{
  "train_examples": 44167,
  "image_size": 32,
  "translate": 0.12,
  "kernel_size": 3,
  "residual_init": "none",
  "orthogonalizer": "polar_express"
}
Rows from block 12 of a small image embedding model, named by matrix and row number. Rows with one number belong to one channel. Each number is 128 + 32 x the weight over its row's rms, rounded and kept within 0 to 255. All counts start at 0. Numbers have three digits each.
After each channel's rows are labels from the 100 images, of 14848, where the channel reaches its highest value: "place" is the part of the image that holds the peak. Only what is clearly more common there than usual is listed. The data: telescope images of galaxies (Galaxy Zoo DECaLS). In brackets: how many of the 100, against the usual share in percent.
# convs1: first pointwise conv (model.blocks.12.convs.1.weight, 352x352x1x1), inputs 236-351
# convs3: second pointwise conv (model.blocks.12.convs.3.weight, 352x352x1x1, transposed), outputs 236-351

convs1.99:109088128117130109101076128105157086110111156119145090113113125111119107147164176101140112148086180156145155129070126179092144054171108171151083121191150136127185133146191141109122113114127159091181115130211134136120117097217124073139054090074141097146179190158174154112128106153122127137103107131140199114130134133133155131103144105140136124175140
convs3.99:153156197165141100135141065151171147107164124120093140112185071146110152059072149087093137130100056188135112113135151093164119101183130060100143169138138179139122039127175126137068113142105156122170114094078130094154183130132098164144130163128098142126112127098156121138137164113070131108109166181156170097099147121182129056129094113071050125150115
place: centre (99 vs 6.2)

convs1.79:130147142106119106116129162117130117106144140108145084170112169094189128149157174096140165133119079096140180089102107181093132148126131105204137163078121095128092185138101116117130180111122123101135148123094166099160110131115113133113114150173124144075124147140134116080183114127108110168113076126110182111138147103150092116118115115121168132123144
convs3.79:159092074123109191124115137117182137076171156204104045081148140074126110126161121108098135104167113106170153162168117129138081112117084134167127108102153131124076092102116114177138164135099141120125092159143184094063181111087164150127161069176143101000132125125089132158107122089126119147123168091149174106151192117104141127112113147227148213174108
place: bottom left (42 vs 14.1); bottom centre (26 vs 9.4)

convs1.269:091143101118114214125122137155111067094115171148147090209098128129098088161120133105176155120098110112128094096138048120094149107160122103129096173085162126148097099107082165186101127148125083099190115176146131147136119122132114122101116095138144105165138113046122167155137149169136155153134094085103104082108121105160102070138117166123136189127120
convs3.269:127107115081103215152081155122166110138102110129123154145120110087139086142161112117147099117154093158132164165149099115163153102110125098164116081129140180078114114094154096071143118134147099127138138100149084147112144140192114111087125115082104098058143169067098190129131111158166184146125098110175111147085170126174136130090136180111109124140122
place: middle right (40 vs 9.4)

convs1.243:149119173097178139126199099126143091129147091168139197131153096134134150178092096129152116177111103159110112146115119157151112126176123150135075199079137136166097159181192110110157139096170149180080147143118110106103098121134113157101104129129122131123134143115059166165162094169123152044141134063149127146107138112119114161040157184156102186103155
convs3.243:129136074158126145143203087103055144082106089099108144136175170168131094126097141219132117149155103139154140088095102131205166148081100133112174104181156122103095164114100165097116149141124098172113089133141114143106155163147136105201139101126120141076122158136099129146080136131165114097176121088155077081118130115120121122105115157155187151095113
place: bottom centre (34 vs 9.4); centre (33 vs 6.2)

convs1.24:101185142141166138110138161184116101093161106116121096161126106084150177141159159178109125189142157074113094141134149117169127104214112082107145130137209115189102093049094148116124136165107118083140109151071154162132163168182169132105154121034130119123172083108086102154165084096138168178130140089157117115107155130133072150132133114108124135108157
convs3.24:160120112140080071135177163181150143165123105155124187141117138140142077133125105130090129133063099126151133122115157132089163098107094150129108077101149176171092159087140143046119089147142125095052135130203121155153148134130131150108115107153129099163127121159114139111125170177095113148175094190092109169130133133089111152139114067157131104095043
place: top left (48 vs 14.1); top centre (25 vs 9.4)

convs1.185:171157175064104174105143120100165072137103095134129149135125086107126162166117101187108151148078119105173111136118153212074098101122119140137099173139131155118074116148122132162125188137154136119146138107131162123141124126138163108123083098029110177102119128150162087208126087065145088159159104168111176048154086145156151085106118107075180138122121
convs3.185:132167169114109130088167158151159194115111087178105144149133145096135094130142089110127141131093167135116146103147052090114131121141100077112121086083148154118099161063119117096111101124116168136086114115157112132074124127129095122095108183121167129125096120154197131136182110131154171134115156147115118093141137150079150145081149108066167105118130
place: top centre (38 vs 9.4)

convs1.225:126136130148122129085135148097083139148137090130070112121152090114084086157164196094142156054088087155150199080115107093146134148155137130106118060159115135088184094131152165123165123119122119160092129096173176053127111103106154163180135089090111095137077164126169135172122108135109162158114108176083091094166116108125166129098145141136117154085118
convs3.225:132202118107099165096107046089147092104118136151174194113062128133117174139133095142119147162100137154150187166070159109149110131121121138190100088130160138115132136078110171143089162187168100108124133126093158096137170173128154130150189116139133126117124137141163070158132118113101081117162139137135120137114150098153108134144087142144085147144108
place: bottom centre (36 vs 9.4)

convs1.180:138154137116124167092136126120142166112114125159112125175186134113132108098135122079125142153140075209141132151084091109095125128088073123089194154153108115098132142154128119103114137100168100135199119074083144161121126108148131109131133126094160137165069152111134112058081138132161076130088165127138122085038196133097147181147145134105161233101117
convs3.180:095140112131143094102127149107157040166130168104173130132107140100169151107110125162151184159090085057170161112118133141126086160154139122141171155162155158116156063142107113166148177167087114103147188135133144176130127133098067112152161120106124142118136109131134156142107160148147129180125078152203175120127122127121117225084172169117152134137107
place: top right (48 vs 14.1); middle right (45 vs 9.4)

convs1.265:078226138146165082165142150087107065147059093153133104086116165144132152173074122130164139177097153121133117172219122137152115086087137157147187093074164130157128114093142150175162100134153059105167184136085179130167121070130104113113125136096121181110156152132168105141126093107129156223171151138170110174093111112114126111116117124119122143117129
convs3.265:127144185123094133112133102081168141102133118137145121138182099127169124095064173114110081228119147119135090117074116100129101135126131110154149115142108088125119130196153094150146115147128172144104148132140134136115132141139158127097112123123126138075126153105103153109125130155088173090103102112087168204132149166077116129120130113158087204109136
place: centre (90 vs 6.2)

convs1.165:094093091142115108148121100140090043106132130112094131162104087153128143143144094076153148082162155189099142116102108123131086112038115106132103103161086112082153082133092109110155091136148109136180182148110124146113058046148160140097101132111156145143162105072124109117070134174110113101141092089151133135122155089140078141090122134101140101142153
convs3.165:081131191126131046154167098110065086102113100135133099113106102096140113099151135111181124114128162139084116115144204141159109118107170180129109077146161157098167132126098119161185140099172084088138164120130137166124139121142098159183129158109134164080091113162164116142163113145162153078102115147115116164135097105139152149120117129142140123093132
place: top centre (26 vs 9.4)

convs1.48:137119134182143187163104106105149150155134152175184093071120133116188177116115181124136134172141140093158112055097124103136133164164074131148154178114126086085163078079097141161126079101098075074042129212160147061133119183147095101103104102073095079133089159109138144116064127138151110163106166102112180108143145155114156116103131151137112117117133
convs3.48:163089157125122156123040111125103097103201169144136165067140143095144160106079121138104124113161157130077156152170126179126153093130089133093096146065130104128059130146132109164110065147134163158168192076072144110122202142100110123100150134134115142143129133180112181125195111146156068092124140119149138125097138128134149156109112144071101079124105
place: top right (37 vs 14.1)

convs1.326:135130104105094130136147103147116097107108211141114133162114158092132186146153059087139106127139102165144117036141071182130147133101161082113145121104162095138109081163141125132129094177146193155155093103148111165147142122127196134138130167129174141107069133076181084166188096091118128121153121203166132130138092133129125143147078126095066136085110
convs3.326:121090072157170169132148165103136149128131114112117211166128133197122133101095104172151135073138195183118137137120048110129128110172141117183177147132150154131165133114078140173140101126122123103141122139144058180107110161093084070127154099100116207194074119099086118169148120089165079128115138158100089056043110139160117180153171125084136060099140
place: top left (32 vs 14.1)

convs1.336:081168165169079086081140148146129126107100109153079135107146188163120204112129187092087135112131149071106119072175123106121130084084104154164127126092115129188178148166181096125121103158131177099106102057129155142155190129109109081101117141090113134149082144113184164086162171083120125123184138156130081114092117116149155123150120119161124202132054
convs3.336:109161076102091142137086182109139130140125098172102167127171126122149113142151097130165077118200143146103199111152147121174145131096094091085143123053120157137165084098130110119150138131133110111127081091146114156146113104133175094108080164130131132098141153135113105129124153177132124129141138097154125143130199099166131127093146122148085059127128
place: middle right (31 vs 9.4)

convs1.280:176100153091122133115133114137125165134164154135062086134126120094070128095144059119191103127113140108137147132130131160158129138126082095131135120128145131117138102093092093116130102120181138147101113146165131125104101143138134126079134151099131157142164153138114141255149095116149143137157141131081076069132176134131155154119085112111131114048166
convs3.280:111113058132048168116074112114139105118090135139134148139126060141120108080065175163114109113151098121130136120098140197186119137100148068163115116153162184069090103158099118115106126151054066092110135129139046149128084129128134125161123123085163132120077095120106115100145099109098116122156129101091067169147079110175123133115111162124054138091117
place: top right (54 vs 14.1)

convs1.75:058124130134150158150096126137134120154098127178161151185138187155064122139067159104098108138140111139107142129116164117141109186152168129085185115125160127127169131107158155121206161153187121088161138172119143116118102081161160135134144104117154133153143128177150102095104146105122126069109142147067173115101120127140144140145114111171102116120114
convs3.75:106108166100091175130083097180161109114200094123116109156176189126122090121139146125151142117135114094140127135154100127134150139082138083073095096121111122183155151117124113159131105077122167132094091161128181143102091098106145092147182154156100151125117151164137148108185115111099140147151152110126094123147157160166135061160140055132133145143135
place: top centre (92 vs 9.4)

convs1.49:079090136061119177133151130128127108137139137120076114131125115094144174144173114113175134103096088111122092132089111131135165107095146172109194186117113150077093124159096128136080130152058125129129108126112110135145086109078097136065125149095122126038079109098122141139197098109157129125139084119131148158142132120137170163126167190103175055149164
convs3.49:172140111119119122130095180172095095137085097193115188170150132102132120117047109131129135175106129149113130123104135215089099155065137158095143179165155141148154153112115111069129116117138090168145101207132131086087121132171178126157160180037080166157137090145126167141070109094121110141134109139105149046163169090134109149208108123130148180151120
place: bottom left (35 vs 14.1); bottom centre (29 vs 9.4)

convs1.255:140105113102127102115167149153136071123108192103103100138100153158191138098126106165128119174161110147092190146140134050117118133124122106104104162150131114094149084096159168184108104124154096116181086080106115132130131114123138136147130133113147131078094179147152131113111136130141151134109057115076100194121137113128183123143071142117107114066066
convs3.255:130067085145152068044106145143128198107140129114098130113124184100123141149184178129122082114074110143153117109147162129126098069082087210135120141099132191123233169119117121106104092120130079150170056118066166121132127170133152140113145126138189102123082142134115191115158127082132092171173101149107105087121138121115122137130138114121126109098087
place: top left (42 vs 14.1); centre (38 vs 6.2)

convs1.286:152141106167138111143100166098160092122094115136132166118076149145098142131177164151130098047143089142096147119105110128108142148196177107055172130077135051123151111101153147105152118100173087166174147123128170154133076202125141113134146160219106110171089142133101155150068092154123119151127184177119164136153111131070142120201154149120071125091179
convs3.286:108087153080111097123138186123098114082128152130098138122147144143106107104160123060131115158155100152115165196130151131136108131172102137174160183106097136134167072136041112165145182102085172115050122127128104156129201128186071118148114199134095135165145076106130153186145074095147153125165137117158120120110105143193138160063159176128154122087164
place: bottom centre (55 vs 9.4)

convs1.179:084124196160140164091169174125140172115098096162107118084124121116110141110156122117111149081158139154090136097187073142145098146156107196058132123132072148100147120104144110117110102104164164187137151150107115177124109133092098137148146133127154119141109139043143127136120124208126178118160159096172166127159139098118143144096088169167154109121119
convs3.179:102147111128167118135102222166120126132088164131102148081130204152124145121100137176157160100164152131118134151100117131148112110154141145168147155090091105151091121150123101150185158113122160126110157094149131184122095144056151087153148088078135142123067141114058113153143133094139144108134095075159134178118117140173129160115122082104157205141069
place: top centre (53 vs 9.4)

convs1.191:064196156160147135124097173136123121142147114115050124175095159119097132115071130094100117122156126120132122138083140092107115136147154159110071142146105120162173098119191097121075150110141156126050137136209119120089127129148111099073073103117119151161060128087089152107130083221148063113105134109151180146153128129131085108097154132156134125088119
convs3.191:204123128131116148131182149090142150096141164119121137118137137064117128136139075070068086118154068152188139129198121105102136163124131113116157134161089167138113107068096126091133079153206156139205121123105131116122177146128139116120086159125166164101126130140109118159126148114090086101147180110167153166192061135061063100193136153112157055132110
place: centre (97 vs 6.2)

convs1.19:071109186110151173149098119156119082140187134113211128093147137092120183120122162136113121175085117151099100130115105136138118156128103132197114121115076134169149108139087103189124173150041150138147128056094090122132120111108194065119107129094185180143113134096114132151149153099133137160158133124136141153028026131094100111101169146122134140113180
convs3.19:128172176143124120135153150146101165140140121135098119096123116109127087160113152109155142104164111222167134065080097155172166177136126145127137083095150103129122088116107109117131166179148088120112159113104126148100128124158128138117115173120134125118115137107149164119081199099162133162147126155141074109086144164102080106127132124090135147101114
place: bottom centre (87 vs 9.4)

convs1.311:209167107105090156131110111155150099125117122175143168118125126142057136135086183093139125107148121161124137184140139142104124084165080167183134154064139118136185096128112165128157157167136092135094143133112079130149130116085135122133159147141109164076145092133083111165133140132115137109153102137076180149134106122120136122116106099095104138255157
convs3.311:088192073107141130167175166137109130137100157111107095118135154119064137142135098131145190140147131165106139185168137205106112202144133107138112116125170178157123103163144128100170164168163178108130170104130191127117124096134163111112157111068173137143098095136116058103145157134162166088104124122103124109146114095132119147080146094128086111098153
place: centre (97 vs 6.2)

convs1.291:067174098103140155149159156097138093099107095085103127123170165093125190160164099147177132142108128121148100135084172137157168109187145150062151135155200156092149096141089094118107132106160189159112065134085171131088112107100067165155128179100132125142113155081118080162122126086112148132098151126124120171165113143117072100134134094121133114145111
convs3.291:123115141107113121093097105117098151153126113113058144127142122117121115080058098134138127092133139105103084144117148140081128089117135185100108105091125124135108153150098183126109106073140137069094145127129134178103136083158125129087152086202170083099077071131061097143106128119135080153130194136112091203095168044131149111133113059139105117152173
place: top centre (81 vs 9.4)

convs1.290:162129077113158138133171129122100045115126156093117144093107160156143121174150081089102064189107134153156156162113077192129134142187118130078143121138133124128086175132090129136134172153104138110087183170127136146116148133119166124133079131105125153123145080097143099126134168070150108130190169170117111111136110128159197131129157109148115224125191
convs3.290:079114177094101144131086120145120075138130161124093068166116077139108114107119074134076107153130110129176140138126115130108125160094128140142106173124142120109084131123105075145137153106130099150127130092082172077113141123149114154153112143110141088191151097089116130059095145123156078099140138117128166189151072093105081150139079123151083142095141
place: top centre (29 vs 9.4)

convs1.207:069121143135118111109169116138113079137146126103137116113169129107084111109153156125095121149168143180180146129144101112165103114178115046164090123115142136146157161181155117074144161098146100144176165131226121156149121154100085138124138147146140110104198117186123140144155149140117060131124128140116133205162139123120101137114172121128101126255117
convs3.207:123194138111082177077082119131180101128075124198116135107119129120168142159097137147085095113126151188075066084148162161214103147116133144150106110169128084141157123111116127139156131091108135013150125174190143154095095121133116098137079128191221148173161092204101121136100150097125150105096087112093136167076161083119099175101162140204187129142160
place: centre (97 vs 6.2)

convs1.189:149138124205214121117107193105105155145109185096072127150092158092090129102156088127105097097177121138129156169100097177108099167110156105107085066114146125141079152100086116154131142092122102109116125163134123118139113170180147101124133120125126156100168141156171116105139119133168094113123148117089104062171137104109112128124122107148129165101155
convs3.189:112058158156099096128095086139172172077129178160129184094149115130131092153060100134138188109136163169146128118105121173150131207121175105128100123094094164127107102112132156081153138119135130187135148133127122098151176129143087119121129178141077142099144051123173149197122123110158130134128085080144119176156161130177145128127170116168118163149079
place: top centre (32 vs 9.4); centre (31 vs 6.2)

convs1.334:123158108166166109137148113123156186121088085114146127160132115142054104110154138126177122141122118090098095096116122122114116134159129169143079094105085083133121132154140103158177135082098158103107084161158144167127093101129163130159168117141134175130182117200138132089142167123130159113101141112155121178085076134086112132118133126171096136190103
convs3.334:078115118109108093113117099176110173123081128104130119131154145100147113117086124117083109082118149210083071122085153231119168043167167114103109146152183156112119123112107185116120160098164059156161130146072072139082125112081117116113077083133156178140162115135077137114129128178168118115145135137160157140153146172141144149130115152161112093136120
place: centre (97 vs 6.2)

convs1.90:121051103173097121125169165126160115132087171127188142104084174069157119064123135133108164125143113113181161166078188163150132096075131138092136188139186104163088144058143122137139074030133126156138127101156128045101157098134130186104108126161120188171166112096160092147174104129129105091093091145127136143106137114119146186138111153169141144163091
convs3.90:136143123140149127148112114116170135122131090151143085138152129144107153166122175172116106165196074090120077121080125141133137157166110145127142132199100095109109220068132131062178176121155113117187143100102075114057104182139196175189135144088140161148186111118160182052156144118113071141076129146077123169148110149129139168203132093119134100148155
place: top left (44 vs 14.1); top centre (28 vs 9.4)

convs1.122:164082084167101106098216094130118169156099168137195118161147108079204038156099124114152112129087164174111086169190131164105106124124135122095164141082072103105155077079158128077114126057196092105160039080150148172133164151047079156118124136158126112079114146108151092135116111086144119109138089073070084079135132118162081128115199137112158164132096
convs3.122:079156094092126117153087154215171090102194116093144172181098119161120117127127123118123159163188147154125067109125138142133115171109145154097170131135095123116172147130201164160090114150150134164129125137146104141107144199065157095114157119200146068171125131078135100066124169131125133196126125158163103102156155194075145146125146095093082147147131
place: bottom centre (25 vs 9.4)

convs1.72:153105136145145161144106140116164067105120159102114138137124128220166084136123072109126116200111096056182098162131099147110152185158141206099122143113135102060074110158150103134130113112087085176127155127141101093131088166159134155122100132163150110122131164132123171116137141165102144109166063130158197192113153162103141144071118162115050139092133
convs3.72:109120107144107168166175106127079137096088149108136116084129119124100082105142158159090120108117118105083132105155080126163179174057141137139150130048157117127136110107109065123117144165111112144091105089162116097167130181125198188123098190135120139080154126095200101099111150168117128130116102190178134130108118087100165122066161056138193141110168
place: bottom left (41 vs 14.1); top left (41 vs 14.1)

convs1.146:126166083173179087097111163164123099128126130129189124105104129075111097123119098106101109181132099096098108139067114107210117102030114129116137114178170103134133166166179060135169093129093089115106137107156109143148047146166097140132163171147145101125112153051082111085212108141143126097143081107144122078112109128106160110139183121128137153117179
convs3.146:152169108133123131127110192107152166145148140104088144108090125173124112105131117146140181119121101134147119106134217065173104144178114177077058180102137126129168116109156120154147076171172128144129119148099139152161155120138151106141101155196121139196160135159142113098091054134141156139172149148088089185141156134129136125179131137132106163102193
place: top centre (31 vs 9.4)

convs1.198:110141136131199163102164145138135074136163117132107105107078128096142074086145145082051119197106096148107175164147094085086144126234194139148144122190152120151117109158078111202099111151112149131109116117103136112132133165112128131171124157091130140089098100095152117100153065135091130122141118157092134236156138131120148149116167146150148114078086
convs3.198:103124135156110123131136172112114155099106194116094049121110085085127116075104130143137125168114186105116150186119109106109124077103122136081149121185106128124126209159165146149148073077150195157109164142098110104103127196134158092071095095161128114122129132094161078130122133119145127122133137141128090146154117097087155112086176142115099193092123
place: bottom centre (35 vs 9.4)

convs1.159:109126134139161070144074166139116159099165149127155155099090153155123111091113117143082132151191125079135119118176178150151156082117142171180103149208156117131131116112164159181135126110088179105116088175113109109132162093084099119071109138157111079100147127092134124105133176099117083129144123150078142121116143174177175119141079130096104133133201
convs3.159:179131139137114141159099147163113179132125165106095122136127122139142111086108133167070109078081138098097154103098108160060119042143141096098134123182165099104156116093133144125066097092141130097133134149163082106203136137115089135095113123133085161100082157077159175075177130117104122105143085125048100140071153112087145120117155127081215072119124
place: centre (96 vs 6.2)

convs1.91:115126168125174119136135119120093117145141116104255100105078124070088072129115084122192145210125113169090087198131140150136113111140154106162158161117130097124153151133120141147119147096133130075147118100143086136114058125121123151162100114118191149112099125126151095125120113141158094107165108139103171123170150163168091145141171137133171144070160
convs3.91:085126057115114110152119117187184161116106157191101111069168125096144139117144086158088127254147143118109122116057088153120144103112176149117103118144084098154145145076181100115131153174178121165130072123117141077176119089183113148115110099078139094128128178123187117139129126125113133162122141124121140110085194128105118113138105093161153161101101
place: bottom centre (34 vs 9.4)

convs1.0:108094038168176093181176102127161120141170083155199071132153197101183176121102122145178103077121144087111144199114085099141113123125118107149081100141105098192073124164109105180148152115179138125129135048083191114156157165142072089113069097150106133076092120161089126184107133160104181134133170148156110145094120111109081126100189092145102091133195
convs3.0:134169145102135138101133084191118186068148099178126104139102117127123123189094140135111154118119159145122168116179138144120123158095062152197140148071094149104099107086127196079129134189113200089133191122097114088138100188077144091158122124149080164081130144102163138095155119151151138125155130066144087076137121102106097113166039101149103124159119
place: bottom centre (58 vs 9.4); bottom left (40 vs 14.1)

convs1.193:084028064087163126095151187101109148080173098142115125162145123099081150086122084137077141078150143125198222113109141100173122092099150111122176122144145147104119093149143137152110106180123169085135131126163146095094071137135148163158099125080124037096110202099099097145122112136093114150077103107104057153103184154148112146137121102147160033165080
convs3.193:142168131111088109151165179096117161142133050131115127093074177210052157105095082101118137126161197118137072114174142114118147077082115130125116151133159195115152150163153092125149182114148114119178120121143114125055143082177124099136074175091120157174144116138121142111148143055110186129104116088166074128118131197178130104145125122161143149152119
place: centre (96 vs 6.2)

convs1.89:097106113176090158112101111144116121145057128203087015149146091161139122185144177138118144137094150169102159172096109154156126105133148109149131175084111161116073174152119080122140194077144119123087111141151084135101123096105140093128132125037103107181132118149186134125089142149148070146113160136085200130095107104126145120102103148083121129097202
convs3.89:176146106098137088155138114113168186102136148125190142129137121137129118126198129114124100147175134185156203101127211126226095139110066148137092129194145134147157183116153152158097170098097103181149101085161092131172145117159107122069112126129108122121111161095135181153105125163081147186110121120108156026139119136095123066139117098150177129174180
place: bottom centre (30 vs 9.4)

convs1.222:143136088144160150163167165134143134124112124105159126120145192125121069116150109112148100105124143162146094130127166155176128108210101155127145153202148123134080154110080115120111045137110148149123125169128083141102156137148144164102115193148070173145101137147124146105104127120101095134174184128084073147105117091132107103123117104110161140066115
convs3.222:134218104188159126098125112181129120125151153131199133130148163101143094184133098130112099081194088126102106091183143108139115140127104114191177133116101150089098105122093170108124108129118093160103117156147153187134104139147144099175079095103128148141130126123081162139138141108115139143131133065100152052112142130127143105137191079161161159107115
place: top centre (53 vs 9.4)

convs1.13:161122213159141098108117103167135116117170095138121191116116152117127125125160092113187133148123069165088082187097135178202104163146073179068157072150050119141039143103067161122151166118117136114112132113155143119136134141112111094133169115124145137158124034171184097150150036161128188149128118111150129168108107151128137089135066187080122157172105
convs3.13:118101106193100094131196103159130139107113096121113135150115090109125115111060174108133117145126153163163151105155109165080106171177109115147165158101090127189133133100127124097079075111143114150169128110124053148171132120134177107159095138151145085132149123069152117158153100174130104147118148115145141096114108167121085136157136180140173092169127
place: centre (97 vs 6.2)

convs1.314:174124157067082152156115125142142033068203097113107132128121133091130187103125117087117098108135121103174111152124146156115102143129102155129152067161109105125113131122097159161122067188155109094114097151080157105201092144082129103154088142123132142152139142081075079136148141106111126125184127159135122153168142072182077097108116107125103134126180
convs3.314:140154083115130116148079135074100115163160114129101209133154111109135106099130094205050199139122167100124176141156109106130154137115043129127103127162164160122110132085061069152123162108103151089128179137116164154138161152136087075126183175189117141142139115146115103158135113184172163109123162104130145105119117134160139034100167064155159082055136
place: top right (32 vs 14.1); top centre (26 vs 9.4)

convs1.109:177128122118142129113087134148175089130151117137071187118059131133189151113112075129108127141148097166112141132165153158111106106160069147080173151167123113144155078164119107138099157125172092106106138145102124099145129114104125173170106116138090095101083089162113140179128089145123206091120119146105107106124133103168174147189173132076142145112098
convs3.109:124086135055160115107103146100165161092153099206071103136183122125150051126167164179184139068168122101175148097152155139162098128120163134185128121115087118121116117104175129109233124077116140130152180112115094166150147174089156105137060156141147151083108147111161048149125138124088125094170141151133149104182191183104141111166107128116158080126123
place: middle right (45 vs 9.4); centre (37 vs 6.2)

convs1.67:165120120169161133111139126081140132124143099148126082102157172159122138174145107142155115174085167000127125103075141132162141120168172178161116081121129128179152116115113175133153057167125155148131156130105088107141108099164141166091168090119103125138077041165156168121139062120132179128133124071107126155115125074137201105121136128080152092102128
convs3.67:094164091163169126154106129120134135133118151087153038122103133087155120152130130118131160027096099092102131128169104121116097135112145084076089096145121102150073142176083196156131204135087098094087152134163143126126152181164103147118153133116142186103109114158090110167091155102142142162100127098123153157166130107139118090140106134096092128125166
place: bottom left (73 vs 14.1)

convs1.328:111059081074217131140106131138104042120120168118175177087167119123155141121134136124126120108074109128139117057110085169137116088161119088095141139166118052153151220140174153145142078125158098112175106093105104113120126189163136116125093098076101138223053098090098134086144154174119156091105116112152093145123055109106148107177095125089177150061135
convs3.328:142150097123113151084166112167119195134148194084144154172098130137120117123147146053156128227163149115153099114129146157156081124140176115100100145157112097054110164151096089115126099146092126165102152120125141151095154144131105122117151144120182037129102147150129152112127142156126125127162118132119115107126132095133111178149089139113098084154108
place: top right (45 vs 14.1)

convs1.335:150137145154111129091092105150152199111172143106093106152114100108096122154160113127091152078126189096105120136147138154103107141096086150173179149090144118133136134065120150214168165079112140134162089120146159138138129120100170142152141089128116118161104164142063149134122092097109102125104128168114100103137146142114092135120141108121119145140143
convs3.335:093096131111220152118068102136118131094188149196100095151147156175146095128123106097109184115158108094135069156121104111096165112144140142138097086122122148118086085155129160174088152097147075151060090146115126075116067138079139150167112108175120124135112125145154111097083142161071183157137126146155140094137101046114091101094131105101081141093086
place: top left (38 vs 14.1)

convs1.319:094124171088104101137079135145129124171124136109099107175100092031112181107164160107166105161108165078095160103113076056115123091071112115114089112076121164101156102066075102101099213116135101106120116112091132167134123132109071101116097091049115127177059119163102144144061154171160148149134119120118191148180112150176165160114135146160136153087116
convs3.319:135085128134115121119129104085111064178157097184073152086153152065125086091135166135118088112111160130133099166130127155075145153110149110184095092155147180139122095108174107106163132094145111097124109148112119098098143077111165136129158153091111160154141118197178150169109151121134068112138118138143073133149086090093114152153201156146116115109191
place: bottom centre (40 vs 9.4); centre (27 vs 6.2)

convs1.25:180112111097132073147147146148171086115151105126124064154120186177104148111147092087085151121132111112167133151081149175070179171083156061066123113113163157107099129112140181137094066112151173115142163101141154156160145147161149186097119181073184161082099174118110101130116103088113127114128152077159067042133069139071121059113175089143083118138098
convs3.25:126130087080128164100126077126179111127084134146115104156098127162085125105147114109099114131112115124147131171131083166088129121149165138138170103099119142069110036089116098118147219109139073118130161166155171143121082161128150062155063073172178065110156107077110106169125141102057115168112187171099153158063105109052139107083116095099156201131095
place: top left (34 vs 14.1)

convs1.339:178130148093168125094140110129134125132154131179087143176117097112138113136134205113164121126191123153150172088140158182148151126121161163141178175168123079119122147082116175206127080145141118099161203053070139140142134107159163131102178151134092118103064193120076152144178112137128116143089058135104165147071087175163147151099145121175180142165144
convs3.339:136159138129155143181112104132107122117153095059133133158128125137097147116081095106114123148126117162144154160095153169180151127063172109124107134099131191112109122107108211126091189108127091139127177161185159113098081120151199121096077142107109174127185104050079147139130158126099119160117122112073137085097120117182074150145145077152132145139180
place: centre (85 vs 6.2)

convs1.74:074051130154150120096109144159170055120164106149145162206106185123175131146170121085166113107164173051109149097124163085114132163097092093129129147088145089177084078161169181199189109130080089134217142124136139121149135144138150145140100124188076152192137104134077119176118214102101131101095128112143098096175135160173168125123120112120175139167114
convs3.74:128165107140114105140116200149117172156192114096111114127176100146127107095101108103190076098091097086133132167123086152164160176089089157131127117127119161064115099114110148172103073130137127144052071128129107145096075093114078170114144109099117095226109147148117116144111118118137142137127175104142170188132174135105144096125117100134124103152122
place: middle right (43 vs 9.4); centre (28 vs 6.2)

convs1.250:157121115124086158122160135095138138124122160140113140144102193109174126127109142114122107095130115160121178187131097119103128129102115117155173093147148131144116190104088142140133090144147133131154138184165177119093116205128118134047088121175067135078137158123193092092171129119122125147140093104079144070078117148123140117179119113087156056140077
convs3.250:127092081134127107129181096133089119178160134113188119137135155170174158142161157196115182080109142109108088147134127061125093120159096128143119238141109188162167122147135128158146141160101143136121146106188146125154151094163145140129105144093143149163104170135121174208117164153110165088156125119177151184110075120117154147148142107147114133134121
place: top left (34 vs 14.1)

convs1.117:166107124086107113083088147196111135145141113153188077140127113127198171098110106144185163086173204151104181148211154132114134039086139142103139137089109127138140175138118175113088101147179120152100094136137162141121171150153156135106140131119140089156125118150109113109137102122101114148099082134110167131152118137119191098136147082142144191114121
convs3.117:085124094167195125162104124057093143098085109138152152133142137118108110161116101112087114178119162150125120157153191186144184102102197116147107138108143080112140093128110141137090165149167164147143165114085133145167104105135074137205139132171101158130130149041203154110168160102096123110072137109111087064119127155124079138119164132101203080105098
place: centre (93 vs 6.2)